A small image VAE, trained from scratch.
Model: 6.79M parameters, encoder activation gelu, encoder patch size [8, 8], encoder width 320, decoder norm groupnorm, decoder activation relu.
Training: muon at rate 0.0055, 18700 steps, batches of 64.
Rows from block 1 of the decoder of a small image VAE, named by matrix and row number. Rows with one number belong to one channel. Each number is 500 + 25 x the weight over its row's rms, rounded and kept within 0 to 999. All counts start at 0. Numbers have three digits each. After the name is the row's rms in percent of the matrix's.
Before each channel's rows are labels from the 100 images, of 14976, where the channel reaches its highest value: "colour at peak" is the nearest of a few named colours to the mean colour under the peak. Only what is clearly more common there than usual is listed. The data: stained colorectal tissue patches (NCT-CRC-HE-100K).
# convs1: first pointwise conv (decoder.mid.1.convs.1.weight, 64x64x1x1), inputs 0-63
# convs3: second pointwise conv (decoder.mid.1.convs.3.weight, 64x64x1x1, transposed), outputs 0-63

colour at peak: white
convs1.22 124:488524515507488508483483496518469492509461525488536465478468536497542486501498503534463447508569500510486514509471537508494468497502500470470544466505519433481513504510508498468474485492505520
convs3.22 063:517509530500506545489516502524518498502546492440537471505508533474498502515507516500500488499486484590534532508515481495526523546504486499498502495523495490447448508474462513474475496500507511

colour at peak: white
convs1.3 114:500474492492497500494449482582491484491497533467519486472493491489510468473480514467426454568528498510489515511505528511498479526490501500528496474523535490500478501510518514499469486480493494
convs3.3 044:540497509479498433506477531465512509512531520515470500521482498537493520487438523481492439509467512512483525500522522509474525507528461529492481480484498547497508487533467494501474523521540507

colour at peak: white
convs1.51 099:517463487514500499511527489494508497472480507465524533534521493492478509507546500490478526496459560498500498424516450510539551515496528465483474496484494491458487511480503494482528517465518500
convs3.51 092:514496509508491521530498499506509513486492494507459482474493522547483483540433501490566503501516433475548493488478486505468512497473486449507484517563509522497493505512513485482516489473474503

colour at peak: white
convs1.40 091:502477507502469530543497488482467489502447523467553507486486532505513461500495536469525501499531505551456512500498528510522509499480475457481504519488541466523465526508494450478529490525506505
convs3.40 099:520477490507494491500499509498495481465502498506510479491553469556483457496493506499442529499541518470500554509501523460480477475507551519460514519478506496528572494519512503473485503486510492

colour at peak: white
convs1.52 103:493490496468501517512516494508518494521501497487506471551482498454524481469518487500498493494482524482482483497485496490513458502481493497536488492503504537477492475408501518479492603502513509
convs3.52 115:517491454537492518541520503504499482485512480514496501529487512515456470514472500507487479498492529500505467510494524501530488493534475504465511502499483490522511508504559456476528599489541500

colour at peak: white
convs1.45 101:480520512498475471490489437489497476497516466505452509490479503501520471495481513483507525494485511492506553497499520500481414530506507521502516449491529514489528475497491485547520508516563494
convs3.45 088:525501538507514495480494507511507525492474553518478538516522502502481495489525496516482572506506468483512560507534539512495531487515553493506502460482497471491496507470520522525501528502431502

colour at peak: white
convs1.55 167:508489519496462519547528480498491465456472538470559515447484526498528471497534469456477486504499475537454516469500483514508482509454495522492500510490483505458509531505536499509498503505520493
convs3.55 100:550495479513485515443502509479511496494480520511539470443500500463490521520507511492497475499532505540532467497469473513515478462512548485469497539517495466498528511520446526511482527525524501

colour at peak: pink
convs1.33 084:476485501471511498514505504527502452448528479526516499528483486508483504560490491537480513498493502482524478513497471526511512526548523489453471512498501476506476491529471492523439514520434515
convs3.33 087:492475515509501506490495500509502543465484477486506527507495502470510478529490528488521522498573512508543517504483483515515509516497461467494541502543508505512506488526499548473439552462549504

colour at peak: white
convs1.28 085:493516520503482452510480488467532505463531475471510504518569434488509483499490542496512490492509494491504494468510509562504485494516468505513540501500491496498473526522511478461557530515482514
convs3.28 132:464498476470523488497494495504490448551513511509504493474556497507516451480470499502499550499491519513473514499485514514507492487509541487512466508453507534509437486500557458527477521492489499

colour at peak: white
convs1.0 083:560506470482483487482513535469514523490490491531482496517511508560535518518507543520538501507554515485513527506517535481513491518574512493506511474511487523480507506469510481490546495531527492
convs3.0 100:583503563504512497524503495507449499495487548512488531507498497444539477524526502497473462499513485510501526514529481473483535491507488505529520485519493462503506504476472506526545483507509501

colour at peak: pink
convs1.38 084:513509490478489493538525531514526576521497532476481512488519543490464523477509475540490499503483509473513474504516526518522547490501484461503545505463467470526487494488529504508462465523523523
convs3.38 089:494494490484500513501500502519445466549523466469556455537525492505471527467507529502499491506525544512494533490520473488530490506502516530475541477505495518479504496521529543540446493513501505

colour at peak: white
convs1.14 102:531511486500503458512502482468482490506485518510506488510488475507482522536461539519494459484481447510530567472476509504478440525489462479496538478517503502484541487504525503476483486469490541
convs3.14 096:548512565519534526497502502483488483499473527519471494457505519551493530483526482481521508492429519526512485488468531489489484450487532510525513472503506480496533518487526471515469514507511498

colour at peak: white
convs1.59 087:476513505516511494531485491509520449498512490467536512484415529491473546500501498501476480518515502494527525503508538510515523499514514464538568480507489447462505511507528471505518502513505490
convs3.59 105:527493448472482504449495500517507492529520486509470518467500502463467469511513499522538435508510517448556468498495497482467500528493515518469498564487496512504499487504508487538508478494528497

colour at peak: white
convs1.25 066:525539526492514540519447495484473477507492537486533475503509493436542474507505469515503480503503471536487517493530549510470474518496496503515525498510482443485483516487501491483452479463530491
convs3.25 133:542500543494509467524480513516459518502500493473440493507471494548495502508483503507481525498487528498445492522532503458449498553494541471495505549489515507502531510507495555491504515488505499

colour at peak: white
convs1.24 104:497535485485470544482502548540491475454482506516514523505482475489514484549488492472441445488495538477494472515506495517499482523469484500477498447521502473468508537506527508463495507509495528
convs3.24 074:472505482513489499537495498489484492527529526494533499472525510493497521516499484497500457502536523503510454499498476487514512428517504517530441495511495509452464491504531473514527552531443510

colour at peak: white
convs1.57 089:498510486553468487505526504494493504490505505492495516527473479483469504486506509516482501555497519507509534508479477481468513517467505519471411485484433519494486511442476502521468475522508491
convs3.57 107:532508522493447523513490507476505567494550541474436472500496497509527507528437506479515490496482535493521479504529509529497486486488502498498532479538506501470492502527478521486489545523488506

colour at peak: pink
convs1.39 101:511503486445536507514480500497470482463502538484520516471483498470489509494502480541511475531492486496537497499525538515505562493535535462521499491544517487495458510497508516490437479492520458
convs3.39 055:463480471517505518449511502507516471541517546470510513522468493488553451498466523491477545498478517514478513510452473469519505490526493478498519479518499550456480491520481497519515525474516505

colour at peak: pink
convs1.43 148:491477486485490475527490534450540516516466483475481489497563486518513523557470544505529548464460508527523492507490494508507525490500497455491487489491476492527525506503535503520533512480483537
convs3.43 091:470500493537481510581511503497502548500468523476524483524509486520485499483540504501468584500524494506511501498503505489513483491500503423523515545488502501522504514496478522491495539510510498

colour at peak: pink
convs1.9 114:552530459496529465498509486485516498537524481460504499530516494500558510523509479500537506497490504513489546514500500424468514509521487481503521509506497447513521501483482503546502546479471507
convs3.9 110:479503529498467507519499506496540528472544492524530508544500522468428501468508500489484490500518496538512529513503498575456524498501513468525508503511494466515477505484522509556515525511485504

colour at peak: white
convs1.62 094:512535449531458523495484506507527507490469505452513490470529541515523474507490492531476495534537518496444500453493489460512432492467507508469475489490508498486479467522501515517476504497500518
convs3.62 135:502498451474475490502503481514543546477502549529493528448474505464517551501493504506515484495510511526515457513502502495533535551490481499503488447508494523491516502504522491560540517494516505

colour at peak: white
convs1.47 085:493478442505525504494524479499499499539482510471505491484497536497532485486523532498500488546518534496447526480500459469478519492453579489492478491507546530506480489484517526525470495498500495
convs3.47 118:519493497482553490520484495506514488496538496503520520462486498467476480448479500492495548503476480496477508480473494509510552555493459517518536482458504547532468485508452512504532467494483506