{
  "train_examples": 45211,
  "translate": 0.06,
  "downsampling_factor": 8,
  "encoder_norm": "layernorm",
  "encoder_bias": "none",
  "encoder_layers": 8,
  "encoder_width": 320,
  "latent_channels": 8,
  "decoder_weight_standardization": false,
  "decoder_widths": [32, 64, 64, 64],
  "optimizer": "muon",
  "learning_rate": 0.0055,
  "nesterov": true,
  "max_steps": 18700
}
Rows from block 0 of the decoder of a small image VAE, named by matrix and row number. Rows with one number belong to one channel. Each number is 500 + 40 x the weight over its row's rms, rounded and kept within 0 to 999. All counts start at 0. Numbers have three digits each.
After each channel's rows are labels from the 100 images, of 14976, where the channel reaches its highest value: "top examples" is what is common among them; "colour at peak" is the nearest of a few named colours to the mean colour under the peak. Only what is clearly more common there than usual is listed. The data: stained colorectal tissue patches (NCT-CRC-HE-100K). In brackets: how many of the 100.
# convs1: first pointwise conv (decoder.mid.0.convs.1.weight, 64x64x1x1), inputs 0-63
# convs3: second pointwise conv (decoder.mid.0.convs.3.weight, 64x64x1x1, transposed), outputs 0-63

convs1.37:485509537503562577541533484476490481472490557407536408527562531502515529534449515483518484464483470496511462500469479447500437509547560422474450470550495504617521473500496481484522505576497515
convs3.37:545481504533487466494498489468482507531492468520509593495437499455516458528445495534482428505524469497529527502405457537493497464483498520482431550443485490402554481456472507577436403467462484
top examples: tissue: tumour epithelium (45); tissue: smooth muscle (37)
colour at peak: white (99)

convs1.23:522503509509452584472467571482513453522433541484488564528509438510499425523504477559509513493496492440507544508446456494504537494459507492525568521349440497525483515527508476442457496460499469
convs3.23:497493472536455453479509514490549519488595550510589458515513452525549425449466500505536556500441506428480498504435429483468488492482484519494554552582495510425483530483533469569450483512536494
top examples: tissue: adipose tissue (33)
colour at peak: white (64)

convs1.38:496491501461502464525522520496501532482502367514485445453513522538474489582497522495505479522454506563458495501505522477430458564563575478530474450469512613516524462495526441498555493548469542
convs3.38:515492490512515501553500488516479477493462537482518521457430493531568467645542495492511517495480492542447508478505507417549503389489514555545507393502511552502492472498473483430489460472524496
top examples: tissue: smooth muscle (47); tissue: debris (36)
colour at peak: pink (82)

convs1.19:476507524549482587546525480495452431451479423494535518494492546511566456466464500545483501479536539458535442487453429478512539466473491522502517549415460582471475557492522548562451497545486467
convs3.19:556515481530503559577498499454504509569467469498528493463406501564576504533440475503474476481421511524513510503514527490478506451474459502562437428422503582451515516457512475496562551514497489
top examples: tissue: adipose tissue (64)
colour at peak: white (87)

convs1.31:518481521493518485471501542500523464514502438499421412463561478508493448540508441520528548459468527541496428522420494502491475543530522477470468630538438541552442535500503531486504526566512491
convs3.31:487484495510501566468504494515519536545508462453442610489415563505473526566468496504506505483473524507518505517475459457528508528472443513500461667495506554532553473463502475503537546475494495
top examples: tissue: smooth muscle (32)
colour at peak: white (81)

convs1.56:560596530447492480520539566493420514534460535504432508446490484490519547501478515466495472525456485456521501519403524431530492507465476556514599508483500502550530459528518533513483515498457407
convs3.56:533500500527506360437495508510494478464485457554432415465536458442517558481366499495505507498542507503469447498412472474474514451490461536528488496543498543493499521500513541518498500498509502
top examples: tissue: lymphocytes (43)
colour at peak: brown (34)

convs1.48:482538452462507519541514523455497505433448526526516476467484510509512479511500496497486515511548530425465490504506493525494451594473466511468489493520475519439368437509532479650511546539523492
convs3.48:450518450538516540445530497515439510567445514481409492537524491525523614460458508528502470521448479494531511469504494527509493577519494543530521498494468515492422509506518499647505468531481492
top examples: tissue: lymphocytes (43)
colour at peak: grey (47)

convs1.3:495551492554483483482542504471523503531520568564473531520477531544464498561506532483444511539488492504509513532566511504484505495611482495439551504527509609469551577512490504459554559580482559
convs3.3:525545494489520522462491524526425505544544466454511523442498531522528473464458464467465530465466521555458549553434500457438504492489479485586484460509510456504527548423576537471527377515515499
top examples: tissue: smooth muscle (82)
colour at peak: brown (57); red (26)

convs1.63:421483489490504417459496513482543438528456563479590461561477441477502532518525492494474519497524518589508514510441549513510551451478530557477500521607486527403500516495487466544499498506462515
convs3.63:447507510457503517425497515501562527501575511510489519407527513456505477581581488520539526502496536554534448513486556499475494593506506481444496627467490508554471490488471531467497500508437500
top examples: tissue: lymphocytes (76)
colour at peak: brown (43)

convs1.53:483457499383406513524510471517503439542507514509528483498470510493503570479510501502575519515493487519434535509530474501542628473415526434513529460492495515469460533496534553534514503487565530
convs3.53:525509534452555484503510489507492510508530524488525388462572468494502471510560513500402510508508445484491521477518494455509577489501596549506444562505482485409493487503474434591528521513455500
top examples: tissue: lymphocytes (56)
colour at peak: grey (46); brown (38)

convs1.34:530514513466546461550492463494491543548495453445491482528537527496482466543470538457445560524420496363484421476493544488504511434545505476484504545525545485536489511466514526490558571435519541
convs3.34:506515535484495594544509493486388468511549510498419488476531519551424533513555499506519564513456483406537455462500547598468486525499528519451469531548497463515489493518521550526458534535514507
top examples: tissue: smooth muscle (47); tissue: debris (31)
colour at peak: pink (93)

convs1.47:585530467491463493512460490571493435437536484471485504503463495567469511474483569443554524565422491406478522520544495490501482512568500463522508463526459522469500553517557454520525460567491436
convs3.47:486534442502511447589507525479488519475524583551488504487500525496490582511598498477576564494475484501403435534552478558466533535531500442519540511524489520444466551483466513539485533539485509
top examples: tissue: mucus (27)
colour at peak: brown (35)

convs1.16:465494487547462448502507462492481484473547574518506529528486476547512491487511558490510473524544484453535510507505539518427345553522499515540501520601456418479534502495475446504466442527526464
convs3.16:481484535494517519448487518460554526475397502528450413442479564538483489592504519512494497489530445450497518531544525509475619485520440515483500435496491600468468485507475485478494549487492494
top examples: tissue: adipose tissue (52)
colour at peak: white (64)

convs1.39:431506637521542542500544433500523522501447487443535454513474495473498494512521415561487522520524485505492497513531475466554502514396508474501392481462571518507513503499482526508439502504476528
convs3.39:388500504506468500501511482589476459471432457471471479603470475527498523494483500559476501515557520508509515491521494493477525491418496511410486496535508474477448512441514544396466506417509496
top examples: tissue: normal colon mucosa (39); tissue: tumour epithelium (38)
colour at peak: white (64)

convs1.0:506568461438437383552501474559504545558449495498574482490539500533507531470515480480421430517514459546529476495512475533495431528550455579526499498488492502510459462506449552500501519444500482
convs3.0:504513468480455431416495514526535475467584506523423447552489467493512512491558500540477447517443538467471505496551559545511530477511515570490500508447476458425563500478403530555483530549497502
top examples: tissue: smooth muscle (31)
colour at peak: white (83)

convs1.14:508417507484520568565513565529550541414490508558488493419479513478462543476460447452518469499521499511496531513568518561479492480498473447450549522521615462502502458484515497488531539485549554
convs3.14:587478504553462535517512488499473541535457528492501531516526571487462541416422512531494419518548479468463509462517525532533464457493506609484530537471492507471530488535443444537513596493453502
top examples: tissue: smooth muscle (73)
colour at peak: brown (53)

convs1.27:431439513484489472515472518551459612472445515460541534474543473486523495528531415508406493431505467523541481493536527487490452468510450442499493554465500480521466471426549451525489428519499520
convs3.27:498491455486508524502502507502563564520437384489533502465524489574556505469515498488495414494547537478471500518445466513531520483493393432515511483488485515569471480527548543462548594479482492
top examples: tissue: tumour epithelium (55)
colour at peak: white (85)

convs1.18:607495508498546488496459474512537447551459541502431549460475528484513469451532539495538589513521493543526514495487464529529549554522614507502525524525528472486451561498454499438500493511595504
convs3.18:543476480521501538461498494474534411535493555533517562517627520513517521491514515474463516494478515447486510514509550474542517476517462490498578518534512630454491473545445419530513436489489496
top examples: tissue: smooth muscle (51); tissue: debris (36)
colour at peak: pink (87)

convs1.1:390594539518484432535517411519502413492520462529474544471453475550475507481553497556428549518458520508542507494479496505492496473537533517540496540557547545497475536501490532530470466510576508
convs3.1:438506421465459559470494511553538606507454431447549472518551490484559461457501518511448575503532549464483551512486459455428531507485522452503490491531503538518471509491539547483446429483488493
top examples: tissue: lymphocytes (81)
colour at peak: brown (85)

convs1.30:519542528463509547509472498438465506533521514596423510429513485507499486427556495489492515420431542526465499487481401477437548476616499528501530511541459479503481532510502522527521484550527491
convs3.30:449492470573470493428511483454507540480468578529449460435497499463436448460493479484575553478551488523481537479490522489555401465508514547544440464446495474543522521443469450518551503509462505
top examples: tissue: lymphocytes (95)
colour at peak: brown (71)

convs1.12:533501488520517506489500483443543500472434538473556510525482529550506534521496477530484440535484570525497661498514476510496587469484523530528575462454424516493504501500536539496446517445523559
convs3.12:461515478496530450482509506481451493491516514546509463542536554495506416437482508523417544512452454464526589484513551490488508511482432556491503433478496578487558511495501573374492502492478497
top examples: tissue: lymphocytes (95)
colour at peak: brown (76)

convs1.40:489426453512460433447449572515508409453510556522461542460478488495520520455553475504525504500506420515492525523519510490471520390502570481510555547504458449492477529488515530564471505531571482
convs3.40:518489486491448438539508484439545539530496566529467424503541505464401462512445489486540434498515489464504529493465531538602494414545495539467421467467464536525536464492512493457511467539459500
top examples: tissue: adipose tissue (36)
colour at peak: white (53)

convs1.28:490490558480514423476453531452461469500443415488372467459530574486495506490502466505472471484492474509480513504579572506506459501529502530521481483427484439492566494491520431424492494522461504
convs3.28:478517442480435504521534497515462446531556450451621561502524497538527395519421513527493528518507495496556494480549493451484484506525531474473495528498472581503491496515432531584496459540463496
top examples: tissue: lymphocytes (57)
colour at peak: grey (54)

convs1.5:485568531504538504472469490482527575459567493512471501545525512476508572538493536486562535476480517482497517509366483517521540518436480553493519488556523507584493447499538569562492501433554473
convs3.5:526501531523532525490495505496526495456522525495602547491483524504545482471496493491480387492555510537444538513645442459481520489501514482538522432513499506576496508505481487523570456500415496
top examples: tissue: lymphocytes (49)
colour at peak: brown (34)