Weights of a small image VAE: encoder norm layernorm.
Rows from block 6 of the encoder, named by matrix and row number. Rows with one number belong to one neuron. Each number is 50 + 12 x the weight over its row's rms, rounded and kept within 0 to 99. All counts start at 0. After the name is the row's rms in percent of the matrix's.
# fc1: MLP up (encoder.blocks.6.mlp.fc1.weight, 640x320), inputs 0-159
# fc2: MLP down (encoder.blocks.6.mlp.fc2.weight, 320x640, transposed), outputs 0-159
fc1.582 089:45 38 69 56 46 69 57 60 60 40 46 56 47 37 46 42 51 55 42 49 46 44 51 59 54 59 45 59 49 46 58 40 35 54 29 49 71 77 42 27 57 66 62 18 44 54 57 33 54 30 43 55 15 30 36 49 52 57 49 62 27 62 58 57 59 30 57 58 56 47 39 42 51 50 45 41 64 33 49 44 34 38 51 51 49 65 53 64 35 51 44 56 55 56 66 49 45 43 42 42 40 41 48 61 41 72 89 42 46 53 83 55 76 62 37 39 55 34 56 57 39 53 47 53 51 36 47 63 62 43 54 69 35 65 41 27 83 35 60 47 45 67 66 31 55 50 22 30 38 44 48 50 38 40 72 57 64 45 73 22
fc2.582 081:45 49 35 50 31 61 53 71 51 45 62 55 45 52 64 42 62 32 85 48 64 57 53 32 52 39 53 63 50 48 53 57 62 32 62 73 56 42 54 42 48 51 45 33 64 56 42 51 55 57 40 59 37 65 57 45 40 54 46 55 56 52 30 55 52 34 53 48 72 44 60 51 52 34 33 57 44 50 53 32 36 56 52 57 30 42 48 47 55 75 41 47 43 47 48 32 64 24 56 51 36 32 58 53 48 54 40 48 55 48 50 45 43 54 49 47 67 70 37 60 76 40 53 48 58 57 49 38 49 74 79 38 52 68 47 53 72 49 29 42 51 43 46 50 42 63 67 67 43 59 54 57 52 39 36 61 65 63 49 42
fc1.583 102:62 55 55 66 50 32 52 61 60 45 56 55 73 55 35 32 56 48 59 46 56 31 18 59 37 31 74 55 23 62 65 38 54 60 56 71 50 40 54 49 46 62 46 58 44 42 39 50 44 59 38 27 66 50 58 43 43 59 35 50 29 43 52 34 36 60 68 63 54 64 39 45 40 43 46 39 39 48 79 55 47 44 45 35 53 60 65 79 52 39 44 53 51 38 34 62 34 51 39 35 43 63 46 43 55 46 40 50 47 24 63 72 39 39 47 68 61 44 59 42 53 57 50 65 47 56 59 74 57 45 71 40 51 43 42 40 36 67 35 63 52 38 38 65 62 52 67 44 42 39 38 58 46 45 61 33 64 56 63 29
fc2.583 171:63 41 52 54 62 55 45 35 60 53 63 50 45 37 47 30 49 43 47 63 53 42 30 41 60 47 68 58 53 42 51 44 35 60 39 31 58 56 53 76 49 50 67 48 47 69 55 39 54 55 46 42 40 38 30 52 38 36 67 56 39 53 48 61 44 47 60 57 85 48 57 54 54 46 60 45 65 29 41 21 56 24 44 40 43 53 52 53 64 66 45 64 53 46 45 70 54 51 27 50 48 37 51 47 47 39 44 65 31 59 50 53 52 49 56 51 62 36 38 63 63 56 54 46 60 74 45 53 44 46 36 55 69 53 60 45 41 40 56 39 53 54 55 45 37 39 38 26 42 50 48 56 51 34 52 58 41 52 58 44
fc1.584 071:49 53 42 39 51 47 38 70 63 46 44 43 66 55 56 68 48 32 58 62 38 51 24 42 51 36 46 48 50 60 29 30 40 48 36 70 46 59 47 52 28 77 63 52 57 67 49 35 45 41 48 51 69 59 37 46 51 47 52 66 42 54 44 65 59 72 38 46 37 52 53 48 60 48 49 50 49 49 57 53 64 74 58 48 42 45 46 46 54 44 51 28 73 66 41 59 40 44 52 35 48 60 59 69 44 37 35 42 64 36 50 40 42 41 72 44 84 60 31 45 70 63 48 43 34 79 71 56 32 43 70 66 59 70 51 62 50 30 53 47 40 63 51 43 53 57 51 60 44 22 57 47 49 85 48 33 49 45 24 42
fc2.584 066:62 44 60 53 22 39 69 35 49 47 61 45 37 42 34 56 52 56 25 57 37 56 65 55 42 41 55 45 63 35 54 55 56 56 60 38 40 51 51 57 62 23 36 55 48 40 63 67 45 41 62 57 56 53 62 73 61 66 56 46 41 56 66 55 44 37 46 38 46 49 34 48 55 74 55 31 66 60 53 53 27 26 39 60 40 35 45 56 38 58 51 52 48 60 70 54 54 43 49 31 53 51 50 42 35 53 36 49 41 50 54 72 61 52 38 29 39 42 70 50 52 53 63 65 64 51 63 29 44 48 36 53 66 38 41 24 39 32 40 44 55 39 87 57 57 51 49 53 69 67 30 53 65 46 49 68 70 58 45 49
fc1.585 116:51 53 46 41 37 42 24 66 59 51 56 39 39 75 53 54 50 48 73 69 59 48 50 54 50 61 44 66 79 47 44 49 58 44 57 52 50 72 56 68 53 39 40 46 38 54 47 76 34 53 51 63 34 33 35 79 36 33 55 48 44 39 38 41 47 59 55 65 72 45 55 50 35 41 52 36 66 52 46 56 47 52 68 55 50 59 47 35 27 47 42 36 67 37 75 43 75 58 43 53 36 54 45 46 45 52 43 32 59 59 75 64 31 58 53 43 50 62 57 51 45 55 54 35 46 20 22 35 51 51 59 54 35 51 40 38 33 57 73 57 54 55 52 35 74 32 58 56 48 48 47 56 41 53 66 66 43 46 51 58
fc2.585 138:41 50 68 59 50 49 70 41 67 54 42 50 59 55 44 44 40 30 38 44 54 58 46 37 47 50 42 75 23 48 60 50 68 53 38 67 59 39 42 51 54 52 50 29 73 30 48 52 47 28 49 45 41 60 50 39 44 43 43 48 44 32 48 49 46 49 61 34 20 49 54 55 47 62 54 59 43 38 53 53 35 20 31 36 49 46 46 54 51 64 57 47 42 56 44 36 60 41 37 55 51 50 59 74 59 59 64 46 21 50 39 35 41 42 59 62 63 47 66 45 47 61 50 52 27 61 51 56 48 61 41 68 38 34 41 59 70 65 21 60 58 48 56 39 61 56 52 47 55 53 51 36 34 56 45 45 52 60 59 50
fc1.586 133:49 48 61 56 74 04 42 60 59 61 65 55 69 49 40 65 54 59 52 33 43 46 47 62 48 57 61 53 51 32 41 70 48 55 57 70 58 47 52 34 58 33 45 58 73 34 49 57 46 41 48 56 45 59 68 39 60 30 41 51 70 37 42 44 44 70 54 51 50 68 47 38 58 33 26 57 52 38 54 56 44 39 88 63 62 63 46 67 32 53 49 55 43 30 48 82 32 41 41 37 73 49 53 62 51 57 67 48 57 47 56 62 52 47 22 52 60 67 54 25 30 52 54 37 40 33 53 42 54 27 62 62 46 53 45 49 33 55 49 48 60 29 40 64 43 58 66 41 44 44 35 64 37 31 62 62 40 50 56 38
fc2.586 100:49 72 50 67 37 65 45 42 46 54 44 36 67 61 47 45 46 50 50 48 72 50 55 38 43 65 47 38 40 40 63 49 64 32 65 57 54 45 39 72 44 41 59 21 31 24 58 62 39 44 38 46 54 57 58 67 58 46 66 47 68 42 50 43 75 37 56 47 45 56 38 52 44 52 62 35 57 55 55 39 50 43 25 20 49 45 45 37 54 62 57 47 67 57 59 50 56 45 57 55 60 45 68 52 35 69 56 56 55 39 58 55 51 59 47 51 57 53 33 46 42 36 39 57 71 52 51 59 49 66 64 58 43 40 30 53 79 36 46 36 35 44 54 44 70 54 23 59 61 38 54 52 33 57 71 49 56 59 45 43
fc1.587 058:56 58 38 50 40 52 33 42 24 46 62 46 24 45 36 41 50 25 58 38 53 38 42 47 70 49 63 29 59 28 39 61 77 55 48 42 51 62 56 38 55 41 55 40 36 53 58 42 45 24 42 57 46 46 49 43 66 49 67 20 40 59 50 44 65 48 52 67 63 35 54 50 59 54 44 36 35 46 55 49 65 27 81 57 43 60 46 40 48 36 56 60 53 40 69 44 36 37 64 48 41 35 49 62 53 38 52 42 64 65 53 40 44 26 63 53 42 59 57 22 53 65 25 45 40 43 65 44 60 40 38 51 57 55 59 45 46 63 37 37 52 64 49 43 41 48 31 40 56 75 39 52 54 54 63 65 52 60 63 48
fc2.587 070:43 46 57 47 64 47 48 42 56 56 19 43 75 56 67 38 54 57 37 42 58 63 62 79 44 53 28 56 39 53 63 31 46 57 54 48 51 28 45 61 52 59 43 53 58 51 43 43 58 89 54 34 64 48 34 60 45 48 32 67 34 63 71 45 33 48 28 31 57 66 41 45 44 53 66 78 59 68 63 50 47 65 46 40 60 29 55 69 45 67 41 44 59 32 26 43 85 51 24 42 46 64 48 37 65 59 31 55 49 49 44 54 63 56 43 51 50 42 39 60 43 38 59 46 54 41 41 41 60 53 68 49 32 53 59 52 47 48 54 62 42 44 65 60 39 56 69 30 34 28 51 49 37 59 50 42 42 47 51 52
fc1.588 145:48 70 22 71 31 44 31 48 55 72 72 55 46 75 30 72 60 48 64 27 39 59 59 48 67 49 36 53 45 46 39 46 50 41 55 52 76 50 68 35 60 67 54 49 62 38 51 46 32 58 42 50 33 48 69 58 37 34 68 74 46 51 30 41 45 50 47 61 37 50 45 53 52 52 35 51 49 57 61 49 66 54 60 47 50 50 38 48 65 32 42 43 48 54 58 47 51 39 66 45 45 35 63 49 45 70 46 51 69 63 64 47 62 49 62 70 74 54 28 43 43 57 54 61 49 50 43 64 53 51 67 39 55 61 44 59 36 62 38 48 42 46 55 53 57 57 44 39 53 55 76 52 41 39 43 46 37 43 62 49
fc2.588 104:39 35 48 64 46 50 48 45 65 37 55 21 62 54 39 56 47 43 51 54 22 59 47 40 43 56 33 58 59 41 43 64 59 49 59 48 43 30 48 58 43 09 55 50 50 50 59 43 67 59 44 57 34 67 47 55 34 80 53 64 71 52 69 50 70 42 41 57 66 43 65 67 50 51 76 42 46 36 26 48 36 29 59 41 32 43 58 77 51 42 48 57 40 63 48 65 58 51 54 65 59 35 36 16 62 59 45 48 50 49 66 46 60 65 45 54 46 56 42 49 41 33 55 47 46 37 42 51 52 19 61 45 67 57 41 27 45 55 28 35 56 40 54 61 37 54 51 75 46 72 41 68 68 50 52 54 60 78 38 46
fc1.589 085:45 49 48 62 33 58 39 76 55 48 35 38 53 50 59 39 40 59 60 60 42 29 53 35 55 60 46 54 56 43 50 59 60 38 47 30 34 37 74 61 26 68 40 70 59 63 55 59 56 41 39 61 46 35 62 41 65 46 59 66 37 38 51 40 62 69 36 44 31 36 37 57 53 54 56 56 72 60 57 58 40 29 44 48 51 55 37 45 53 64 55 38 68 45 46 43 36 59 51 38 51 32 79 58 46 38 51 21 55 39 52 48 58 60 67 52 59 61 46 44 77 43 61 50 66 42 43 50 53 45 37 58 50 37 46 41 54 50 59 47 47 80 44 58 57 60 35 53 42 37 45 33 33 62 60 56 59 38 34 37
fc2.589 072:64 48 54 38 49 40 56 35 62 39 43 32 32 63 31 59 60 59 53 59 32 62 42 50 46 23 67 42 61 47 20 40 60 52 52 47 67 51 44 59 52 42 49 48 41 55 34 32 52 63 37 57 21 50 55 51 52 48 58 53 29 50 68 72 36 41 45 56 78 41 33 46 59 60 66 45 61 79 44 51 69 52 59 45 51 45 54 40 52 42 36 52 58 62 58 55 53 64 54 49 40 65 30 51 58 30 34 69 59 53 55 74 46 50 43 36 49 44 50 57 34 21 53 60 50 50 42 30 49 26 60 29 54 65 52 36 28 39 40 29 33 47 93 64 48 43 60 67 52 56 61 29 43 34 55 63 41 77 58 50
fc1.590 047:26 56 34 56 43 55 63 62 19 49 60 31 62 40 47 57 48 29 54 53 41 50 54 41 48 43 59 29 42 55 33 64 76 35 66 40 48 70 44 51 51 44 55 38 44 49 38 67 79 52 45 60 62 18 70 59 52 41 79 53 63 54 39 67 45 69 43 63 39 39 60 63 50 29 34 45 67 52 51 59 50 56 45 60 60 64 42 54 50 62 52 46 41 72 59 38 60 37 33 63 57 47 39 43 58 44 61 43 62 51 35 37 65 41 52 64 48 58 43 55 60 50 45 63 72 61 37 61 37 41 62 68 44 54 29 48 32 50 44 60 29 39 32 45 66 32 56 52 75 51 57 56 68 37 42 65 57 63 68 44
fc2.590 053:77 44 50 39 53 54 43 37 49 33 40 48 46 67 58 46 54 54 60 54 44 50 55 43 53 55 48 47 51 40 53 56 27 47 34 50 40 57 47 46 51 58 33 50 44 47 47 39 40 42 55 57 37 67 38 37 52 47 49 41 46 59 57 36 47 53 59 52 55 50 65 28 52 63 57 58 48 54 48 59 51 47 52 66 53 29 51 52 66 60 53 51 45 49 36 39 61 43 51 36 36 72 48 43 39 34 57 58 69 40 66 63 43 50 48 53 56 57 56 54 34 52 44 71 37 52 74 56 57 50 34 49 52 50 70 58 39 39 69 27 47 66 44 61 46 31 55 44 55 69 47 47 44 64 39 48 44 43 37 43
fc1.591 115:40 50 73 44 74 74 50 60 52 56 35 58 37 50 70 72 36 56 54 51 54 56 69 54 55 61 51 54 48 43 25 42 36 58 54 37 64 48 56 61 45 48 32 87 60 44 51 37 31 47 52 37 45 59 55 51 46 47 47 66 31 43 41 69 70 64 42 39 54 62 33 54 41 31 62 56 62 50 48 62 58 66 45 43 34 66 53 56 64 34 49 65 41 30 60 45 64 57 56 45 37 34 39 62 50 33 45 48 45 46 40 53 57 52 63 30 41 24 69 55 43 46 72 57 43 42 41 50 54 34 45 54 64 48 59 43 60 09 48 29 71 40 52 47 27 41 36 57 52 60 66 43 63 52 31 43 50 34 43 31
fc2.591 106:53 51 61 44 29 78 51 54 61 55 51 44 63 39 41 42 51 36 65 45 48 57 26 57 50 57 59 47 49 47 55 52 44 36 68 75 54 58 46 45 37 57 45 39 68 71 48 64 48 59 29 52 35 51 55 32 66 42 39 52 61 40 00 43 48 32 54 39 61 50 67 50 67 50 62 55 59 43 46 50 52 19 58 39 42 56 41 31 37 76 55 36 47 52 45 36 28 29 58 39 28 41 54 39 48 58 65 57 49 39 48 54 38 30 39 50 53 62 37 59 63 48 55 40 49 42 56 36 60 59 19 44 56 54 43 52 43 46 49 70 28 62 51 39 37 80 43 54 35 50 46 43 59 41 62 50 59 67 45 65